A small multi-label image tagger, trained from scratch.
Training: muon at rate 0.023, 8400 steps, batches of 128.
Data: trained on Sentinel-2 satellite tiles (TerraMesh), 29.7 epochs.
Rows from block 2 of a small multi-label image tagger, named by matrix and row number. Rows with one number belong to one neuron. Each number is 500 + 50 x the weight over its row's rms, rounded and kept within 0 to 999. All counts start at 0. Numbers have three digits each.
After each neuron's rows are labels from the 100 images, of 14976, where the neuron reaches its highest value: "strongest on" is what is common among them; "lies over" is the class under the peak. Only what is clearly more common there than usual is listed. The data: Sentinel-2 satellite tiles (TerraMesh). In brackets: how many of the 100.
# fc1: MLP up (model.blocks.2.mlp.fc1.weight, 192x96), inputs 0-95
# fc2: MLP down (model.blocks.2.mlp.fc2.weight, 96x192, transposed), outputs 0-95

fc1.121:460556498524433542533497451491455495516516474432473540565510402487477488493558448546545441522512609475448419509444506470517542498502510502565415506433499503529537461448465455491513512546461452485664404448421532537427504536582465390574577465458523586495560503517607452549557481471531543540
fc2.121:466526479527577424512461559549577544514431553562523458558501598517533499460493515493519480532402683422499504433574617537403424476568500544579493460541593482505507527494518490477515527438472575531547483494540520468480462511435566543481568459510555485496484437494471518511528399546550488495
strongest on: snow or ice (98); main land cover: snow or ice (84)
lies over: snow or ice (93)

fc1.51:509484513451577456417464463532565512540558451466545374445449511457511510482605535523529449457497580534456479511506446526505504495543537438403503515507516475473468432574489517533494572570586568456548377538552450485548490546618468526579535499504490566491437522392518465547454521402511451546
fc2.51:408592559508532482500500507463507532560567446498455517511487516523448489421453531563601377545504510562408416495524434567575515478479490426601488529459529497501623541538534527550563488537485477520483517452460489591527522520535472630556554584534457516546530480453512516408450460529555481526
strongest on: built area (89); crops (81); main land cover: crops (58)
lies over: crops (43); built area (28)

fc1.183:463528514442527464540497496385484369482472390582559494507564452453443521561430539413484542438466540475467487570467461471539476406579518529548512543494504573497443553522590508496478530513529393461442485531416435514539442508453479484552536466512441533555534390449483462476489568429544552516
fc2.183:449504508554561518486438488485473477440456560436550401469529514437564460494563474503547463523407412477513538488507605583503531566517585467440573486470497587498466448477500407377462558501541536496512465488543555542502430432567393428503533462532477443511470556506581569462472513504489410454
strongest on: crops (69); main land cover: crops (44)
lies over: crops (46)

fc1.166:529492492554483559471493438503524529551517463491562462504501428425419539499634465511510432502538533472499579459488510606540496488509529463456428477558520471424542373496544409441519424427528501627414436490474531538493472479413461474582452565435442525490538437541531575526507558559483481507
fc2.166:488527406428493562415481482558403499585494551567543484484498597514507398518525518452517431527472525554516530583540518531497593492504446626521563496599530513487495545530560450527421560511497540515517495532549579576521541509424493508586447454534536501500434433517543431521441407531524543564
strongest on: main land cover: water (52); snow or ice (43)
lies over: water (56)

fc1.28:490579475471575587527619461455452463545515558483500507565587444517453511564535533576465518454470551492559472470462441501457447411574385529468493471495463512498517536431444532561560516619573513602468518495440524593452574541486454497527495521564449496591519556493468533510531517460510423441
fc2.28:472509542561622520525498448473513450504581492574486531490499509541457510500453580542497459440522497456491448472525405462500518455583563520466532482461595482570485443510550434420486575548547357551512452529481473496494518532413494424638431490427457532426537466517516482469609530459498438486
strongest on: built area (62); main land cover: crops (47)
lies over: crops (47)

fc1.148:448508430466475547509521498545545545523572434549518498449520537514497454513439505569457433356458517513510499532438413504504500471517447575434471468454372495505412453479486413514622531484481531528474504460492561535557558474495412487542557587489605459542402606521489520541491546558512540472
fc2.148:540486495442528570396486445480579477474481491444510582430472531396536556415473561487494550479517383547514508547442564442493500418443467498507502523530452499543605591519582481475431564452560504558475430492509532513478463616470535455432462456525595471537473574455552556550516457544484530481
strongest on: snow or ice (60); main land cover: snow or ice (38)
lies over: snow or ice (33)

fc1.141:477504578520530468512570528540446525436546471515535507563521534483476457589375429518523449537444560498500488523446556496596412481568479432496535565401492403497595502546493559410492477477482600438465526494477523627522519476489460578435505382462535478523540459507486586489529519454471491526
fc2.141:513532434522581447520407512559560527551420560444431473543527451446482565492505467448497527435486562378509547501429558514460505572412537486461440421462427537474490519596453532571540528540517534638579502500553471462568504506538531553497436460484463481509541456516458456551591526525437449527
strongest on: trees (93); main land cover: trees (49)
lies over: trees (54)

fc1.174:458561432508505503482463576446434589485525491632504451417522494515462504440482405472502556464488437441556459455428492481416512433492476451523428480555518507484426552478506430462518455520426622456495470480546483421454434493458525534561422462421465401469534410477421493486534540447540483532
fc2.174:569482542570498550524509439401520550485417507452418560563535517569450442482431471458506498396506467603469444469550567471580462459543491535438576478499529451433551538494556463573502458427457571511565474476484481525577540455532516508477466580443499592452380509517418500558496520552512525548
strongest on: clouds (85); main land cover: trees (45)
lies over: clouds (76)

fc1.77:569505493449469452507456475474491531494532586568587506599580507475488453537457488546500492464400500487510389542493415507485365475428603512497525520482424498423461529539543443524418497518610509477485482515465472462536618517507483570525505463482464454556517554414541476500552485389517430456
fc2.77:476489543599517529530483407500511536465480487508498517450505518575483509570406513573630473462519519440556477584521486433455486639543527578555468532542518469582496421486486413482535433536527408461486478461415514486465493542468562410617549545460464513503486452520545511507510495408453423498
strongest on: snow or ice (65); main land cover: snow or ice (58)
lies over: snow or ice (60)

fc1.176:455542496533496426479511572510491506496440508608574484616490536601459441526539510569603513460454438561524453531498471460512463489493486433492463526457480419408462466491440435503488496548497414528410510483443586456539489584445538440584525435460506590468525514537587546526517457393555491469
fc2.176:553513523561513564527467384559486494449526519473558558508505509437433515471512568411530507458494465473487538546577669517462485562432536491611500525566512523500480393534548444429512504521531495448553606486452427454495492575455460582474417507507442489591444539482494555507518451439472490516
strongest on: water (67); snow or ice (62); main land cover: snow or ice (35); main land cover: water (28)
lies over: water (29)

fc1.66:402555533575492370404562484479510517511524488546636540565554447601518423498488493517533536479469541477477494559530554485499518419520435413449509551475561533510451426564542523571524520543527529500562501557554478522598618453531410479498546549494511476574518528546525444549497496438474483531
fc2.66:515574528515416542560510471421499437432536511529463409473498504463538504502552447539538536569483459470571377482373400485529583539539400590572468576515444503446536538540515449470468527478526492502503454530414454478463516508497521463520561532516441390502482566534434517571433462455451519444
strongest on: main land cover: snow or ice (37)
lies over: snow or ice (37)

fc1.93:428550548491559514488505543481478501423443420553461487487546447566570566491543492504542556408478499532494446527512485567535477528534497434576420457502609555464568571408481493556450568400588480479453373428521546484467554494512401446511542427468423520499520429465458567500516539481476490519
fc2.93:463465563478479541553499447521443583528473482444412621491432491492462560416530548522529394534499520487524530373507539450501483565424489440543528509526538525522551478526458602539508478589453478504463516499525510541516506480452515622561483576495587481501479499493610560469469516495614603473
strongest on: built area (81); crops (79); main land cover: crops (43)
lies over: built area (26)

fc1.32:452330410626504515550496585481489570520542542485420543538457457485459561490493491465494518518524550543455575514545488469493469462553581447513565494506502460508551456531549547552581458431582512582428521473456422529537526421497488499503417555552523541518537534502496554555466465557383478466
fc2.32:509620534477488447574469460505507560457456436535519475449479566517496532413459459417561472432468542459406539567512500515446543468499492501562537615502546484414521567508547538451569455419564406475459529471465531657544506527521493520520464476516468397470496523526501510478576417514513479412
strongest on: clouds (61); main land cover: water (34)
lies over: water (34); clouds (31)

fc1.117:586478557477505538529477542500500523374536492410404571463451544485491478466594560525427461427489501427432561535456549555477491486568475466397576552436512484450526482499546549436511564540467483505551481443506581482442502403521399548452561467433526491581593534452499475512458536436493516502
fc2.117:550534513562512534452491491477491493507601469563517497413462488500488572462479516527524499486492570517491415521460406417576409534458417461580549499527532497535503509507522480600380535501573428498502552439492536538399478509494451519473415392552500511487515443575478479404482418502381438496
strongest on: built area (64); crops (64); main land cover: crops (44)
lies over: crops (37)

fc1.83:551452547518578471576544509456460494531571455404498507496545532455522516519511556459520461457558479458505489524448631504507465523467502342497555486459519403486383457478511493473574603563531534444554471444496539535501528433499406523514494524570481451597525490442464582465466574482500576553
fc2.83:500511509475590473468520457563456488453514514511565506505402509518507494512508476487503528557505517532499570497459487507453492408514554507564491389420443472596540511560442540468499417334482561626514475513457461429476422571470497467521498535525435500498502604567532424415587500550511577494
strongest on: built area (68); crops (66)
lies over: built area (31)

fc1.152:545503623427516468543523437556504489499561434479452540455505508537429484513463468450519476493449516476457549505398478486503408461537443501545454524512538400507535482486511509505575404512348595551397536459426512490457511536520505457430547483438461478506584431531440498509486614486520459588
fc2.152:513517424559556511529550481428505538517539399545496502473561493493486524415447548522561513480477544466481477436389392430555477454561497421484515601356462492504466620487582575517494494472535421404517521485489541585496436511534495527500418462560535462435505546465442496512450488458538484516
strongest on: trees (89); crops (71); built area (67); main land cover: crops (41)
lies over: crops (38)

fc1.186:467474493542421540456512404525448504432509507508536500420478551502404509512530469573501519476542507506448529521490451410443467403518520556477495535478453443498579509551501509537424386438439564565465617544577444482474443463370455525472517474614533540466470600505583505542504523524511464455
fc2.186:628495530511557555477530441447503450558464465490549473608511489509465479444517526602575463482491476551464461528417490541614426488400490438505561497501538480431466515538478486500520576447457563539472438500410424561580532535516447572525575535552562567427434510517460492504477512492606502541
strongest on: clouds (49)
lies over: clouds (40); built area (25)

fc1.16:535580436516533516603494554580501458441545433437507467579495426533447382530544467488453430515479560438499415516523564450568578434404586592492482517443631459546447499522529470447425548432502499417444500441483499580438494503515494539524529546514466517506477520498437525502508528458523531510
fc2.16:495488558451423478487544453471440597561484534523546572491473475532547508480573458503534511534471466532499588468499482478462478623567501448645470570502393576406565516507503597448541494654541455560524455524457504531485538497458472457534521436538409519509430559510499487550489524488454527505
strongest on: snow or ice (72); main land cover: snow or ice (54)
lies over: snow or ice (53)

fc1.104:516490451462434494429446416527537542489537482550592538497465571436512474505460554532467382471466468471476565550495475484456522554433463423497523525531485608596509486475440456523575373531500523416588526459470418496597471530509427421481532504492474539465507533554462467506421404537481478416
fc2.104:632530514481501368492431477463500536547494424555517466508547440506522502555570571462474390563512502493397485492501493537485489527467504576577464520558503509411466612447471485480492575496511429584568497584503494441434545483472487563565480480491504451505410477468488527527435589478431584491
strongest on: snow or ice (42)
lies over: water (28)

fc1.48:471509509518473462400440512475443466481535479452493475531512492463518495494539467459428489579452472592580373521431536339524539449591523469512496407498520494503524518529469434492505425457541597563489537471549476525639480507518500501522397558432448489474498399476456519546503436469467491439
fc2.48:583426512476492510463439514550475565528483570539498521488486626511506510535610501451455473531537443548480585502496574452494550511390477500454558513582423405447484477429521502512424461370564495447533443516425491468452408547475483512517464430554490480477552519557490548542486468445506416585
strongest on: trees (94); main land cover: trees (66)
lies over: trees (73)

fc1.80:392491544487541518506504546520581566496532507487499537484494496556521489466611518457470508485472587531439423423577549496499489495403477401500467473405547443497440549500476474492562585515470520507477559563451529491465414515408527553641410437463514427565560598468460499559514485486507453482
fc2.80:550629507463414520552514573417507470522500496564491457555518522437532478476472500462451572466469446538458512411469476508457447570499480555354460494479448417461471435515505555517452444457566430558473482457467448542552503492592546534483538465440504555538474472384489491560434515443567499398
strongest on: clouds (59); main land cover: water (32); flooded vegetation (27)
lies over: clouds (45); water (35)

fc1.106:488373524478616534459427458566554434519556521503541447451515508430492500512525441572560456496545534408483583547499405534503520492522567586543490499419526420544495470529442590476525493445472491433460490544527534516449551393425462484439454496484390521485486519496586489532463465508584469439
fc2.106:498504446585520479503448554548541484572531512511499459488523466531563413614429422473569562477471551492577434414544553505553466558558563418465496632517525490471522458490477420458442445416481556529545446562520539423451488578516452479443539580539525489431468543465491499536568518561492570521
strongest on: clouds (94); trees (88); main land cover: trees (44)
lies over: clouds (89)

fc1.113:457586479476524497512462487474508448492472441540430435509457532468525548475550531598542424512554561537501497659414418499519468508521522531465590503433446451493500406545448533594485454520596554421526415546501454423456436496521499553609542524533502479423474474458552484443542464565521504485
fc2.113:542425595492573538524555453504554534534517428493584526453534441566416500382497495495523451456421487540480464501531602515536504547477465402506521493453552466604549559506529571534571412421515588607546436470457482521574491524528491446553487512525513513404503470472480566446534485507526576522
strongest on: built area (72); crops (69); main land cover: crops (46)
lies over: built area (32)

fc1.74:470519411518489435531510575431471537417526455438507552478502400620526480427505461487429533502571447568508438471455538437464541463532466505422564458528470491471484471461555493500503464435462486554528456485520479512518441603485528516612550487585454540509563565466338428511502535427463475519
fc2.74:513545470572508423497584519447472537540520594511524473474545447460517434620425474445552501499490523427616488424473559537513481540528554408419503583496507487519495545480422498417439496455485513504479521518491529460516539393480475571397534510510502579466377396488451491533440540542506443507
strongest on: clouds (62)
lies over: clouds (55)

fc1.105:536552519402453484515497421483479509428457445416523511524514511498461563452484445567551472520448494481372550479491452494559547547601453491540509455560497510464512514486506397468537520459467500443520455464492488536490481506428444432493554542469530545409513604563443452570435389615542453403
fc2.105:532537427449535491471430400488535501468439523503620437527497489545622489537486497386489446543549511411501517507501539489461382500522494524508480496450399534483493562408461481454565612521595598480489451456413527531427495571484476531574510429538533459506468459509561527492482440498471534518
strongest on: snow or ice (96); main land cover: snow or ice (78)
lies over: snow or ice (75)

fc1.67:495491479472546479407561505415470549508601555479563578503491400529510435464517523549469576493561560422542478436471486514494473425500507559468483504480516467495394607465546489427472488442505582555463515381549486441434491486557503437523435438435579552567532518528435572489470521493406464514
fc2.67:510436510538503519488470530527505495578474575433631522527477557554553486473449549494537490495430498551553409565552589541495520516487526503420497481494509467495582550474603507471543526509491557589524467610404449478612541501506455478555518608459559584477542599548480504499541522478434524419
strongest on: clouds (37)
lies over: crops (38)

fc1.14:498538450486482564557463501474532474470477455544403511554543493498457569504402577456436522404514498523523486513521490514542534558543518474535552437513465503416462459494460519611420595506641476496533388501476533504507490427407428516536618458528358521568562489515492503535486525474502507473
fc2.14:431497538638480517498497512472478521542514467474477463513468514563451510469430540584596429513467497513464413448548421591439491509508496479440467473414549492501453615571492439583433524444364586572562480479502513495572487464561499488515471473531527569464453586480473564544473431476493497544
strongest on: clouds (74); main land cover: trees (40)
lies over: clouds (67)

fc1.6:508517552417577596475524572466455431498558559400489517466564621482539476489459430557458439455490534468489555572547510575555450607517480436517518557523479438493446477468428458486483428527504545516481545459459515448474478424528466533465542455430581426551461516495538580415415538459450502466
fc2.6:436524474453488404455465567472469490452421486518431486558411489512400490473523542430490442524459529465469489601440511470582592548562497486600516480492462424469451542542464563497528517517526417597611568499498487470545485493509427529454404464525389508552571473494518453436578517488525536522
strongest on: trees (88); crops (73); built area (66); main land cover: crops (54)
lies over: crops (52)

fc1.9:460482479514456452535489467502479517611489423563430507491508519464490532552542513462446439489553461525485475453533460413459474479421480438564525586562509452487511443498388432551482514566558563471437521602592449462452415492444504574540397496470489394382488536490554434494534525460432501488
fc2.9:566435529477576557485573589504456472471448499530550491464442523464564481484492472461474481556400649533554498499531433573413456528598483495474514482427455539486462512418574587459528480515497470566543520548377495522514568499575482484537543521507539538433451502519476573521425412542421488498
strongest on: clouds (66); main land cover: trees (44)
lies over: clouds (48)

fc1.111:599557525514581458455441427523523478479547443480504470552456522460532544486502463500490451501517567488563530576503416493593478580588612572456526437411440481511465403533407562449502463484501529478502455545481553549504441475566541459545569455581451604453529536428451429545481496540474489476
fc2.111:497415503538507560535533539539530479574424542497577494536517470464590494422469476525557450496443542566436484475645430571420500568501481528529606543423551437435518537434474528546538497449473571523534454503446420478571587438505444509424516598535494575468489492485514560556530482465486468521
strongest on: clouds (82); main land cover: trees (54)
lies over: clouds (49)

fc1.35:493563514483509537424522542480545543526548562520496493583562499513433464445559477555484433466497506545439502527522400600461516508523422428517460465429579457435500504533402562452592501553592518521447462447463567472455466528433513554531552530559467470596457561629486590556492466479478457467
fc2.35:438551564521439529555392494511554461543544563551496459479459522392502466453576573501566431508542458481456530514499574488522485459484539594429460406497577460462454448537518476466538570571579484564485505443441538616514507512463451459620438533553486520481484526470594507496482428488508553570
strongest on: main land cover: water (28)
lies over: water (28)

fc1.136:457476488465465492543561452534485495511528524584443453509499464604439516516464435532480473368396489544461543455501437482584571492562522480607492498576502470580600521453436502611442535428496419545476467455559515464520540464441440511491511439497438464491421464444462566474484554484441435545
fc2.136:512491473515550501491423434519456528539485308530497522467431606437574487393494544523597394521513528620518459502518435496443545450477437513483474492463483545612509538555511592473484485472532478490509457491515538508429528528542469500449501507541471465440480531519502522419572470506545493386
strongest on: built area (94); crops (90); main land cover: crops (53)
lies over: built area (53)

fc1.76:545498503460423439512439445474521524566534486567438569504396495588448482522451536496378511499448568463557467555480352557533548499412525538592516453440571564533488517484476528437513418627507510507527477523521491488542562440461462398491469535433562537541464479500505476489446535505436479493
fc2.76:507560437453504433560537471381440414502635402518498533473451543418539456505476544480423467540507489552505506528579549514468550476465494477488448461494457469519482538494493548453555494488563427574466501485515513478471572444528487560456492531510511497496574419420473412496593579467512647431
strongest on: water (82); flooded vegetation (46)
lies over: water (30)

fc1.109:514454431493524486453452634509560533556539522517521500522508549532508537505538590541510518526557604510478432404497534489546543556585495439466420551489530430347513559489477494516482494596632498495460521468516614409492492476477514528492528479502436482542485585535504534595496496432445506464
fc2.109:539541480526485507454488497483479448544522543536559490556479554500563504488527464411517523567517498498414630510408474511448454486448567466528512468498479526564446461465652489489499493535490588417472541495469502551495534562495408576534599551585539488460565569489501381516550470415580449550
strongest on: crops (74); main land cover: crops (52)
lies over: crops (42)

fc1.29:403507419539558481482462543471498445515439531532489489545540560565363534384495543482568487428540466514464466534507483594494547491497470535466607507535584489441409415498522381541458471457502489441515525428512524438420493477452559435438509441436524510491453524440488527504429444474484432451
fc2.29:560532468511429515453524552457544500512507432529511556511519441554546495501518481463526520501565411507593537531599548527517509372474510505504514497558451681597516501493512443561505577548489552534562427530555573401477506541451464477526445489606627525510553524476536521510504493538469507450
strongest on: main land cover: snow or ice (35); main land cover: water (28)
lies over: snow or ice (33); water (29)

fc1.179:497471533547521470416368454474408568513546480566503502513449489505548579491548498544469492492446473499511474526531570460476532514544484430509535554513547468463439624508451481495422504562549505461585485516536527476511534461446387502590511501570546508467436467382596588545504576422494553421
fc2.179:532487501531475517590516466544459544560542450346531468429473493540512507501398611431586513491478547601486463472391430517489448556510459523549516539473509503501473475538534543544558439486503514509437483467377496484466390481541519575440509473551573470528496466613469509503565525498476503589
strongest on: built area (83); crops (77); main land cover: crops (46)
lies over: built area (52)

fc1.40:582491403441445520466514457478548526495565522478519563504449460411444521507438563456421450373515481524431435501477478501527617514557498508451455486447523509520561534452445551527489553617560534466579490511480577474408412493428495485431572513530453452514441576536506467465495456491468509398
fc2.40:585549542523559424613395497470522489414522489479504594474449538510557602478433482543567498497553515562435490509420437545509480447489493543433520478451576483469528555480548495527533542501522446398506471494392463454471518500517460571543483513562627478457576476506544474518470443518482506624
strongest on: crops (79); main land cover: crops (64)
lies over: crops (66)

fc1.170:503621513471460505573498501424574527581480489483530511430537604398488498467429547543471528490510530480504453528481523471557513535461447487485406468424478542527429482470466433609554525576577480404415504537496418586457464485578488438520556521454537509588524561470499491582515583490558487516
fc2.170:483534458516548398528513516582440512440631493593514497489504495504445495590422532595517353488523528467502526532540557493496585414545514494527486510496422612513564518480547527509554516424469514524473384492497525538470603409556547474484467487489507578499496449505515519529543500505453578431
strongest on: water (73); flooded vegetation (34)
lies over: water (42)

fc1.53:523521558512546533476496502344465524467452484500516546500504478450579591540502464549516475423494440555485533433482576589442454479544436407524468512493473553500594546443485473524410569531507494405526469513450630527548443436426430493441460541518434515485508457394527544547506470569478506530
fc2.53:419422535510474540535505481613450489547477470428541534425406447494493543471426484515465515516508637556489448493495412482524530550524542421573521471514514482487525528429502567532495458538421423519536448479561462495509450542577564454471583436573444519572535529573556523436553575423564479520
strongest on: built area (78); crops (67)
lies over: built area (51)

fc1.82:483498427472535484527459480446528412596529507491512527512370443526454360497533508549463413568574544522460561486452433494508465549448577509509492521437539501434414513485500435523458416497464558500445589485504447523468507564435594564553451442464566506497439500467603490516513546426510501442
fc2.82:551492510496475482448503527473467472425482454394510524449427465413510513475440560529484509522481508486430496465479416391423438444413572505580478508475572440470538529593474540475622387459437502548501475561432503477576468585474471476511435572451491460526484542554534594468579500514491527455
strongest on: built area (88); crops (79); main land cover: crops (50)
lies over: built area (44)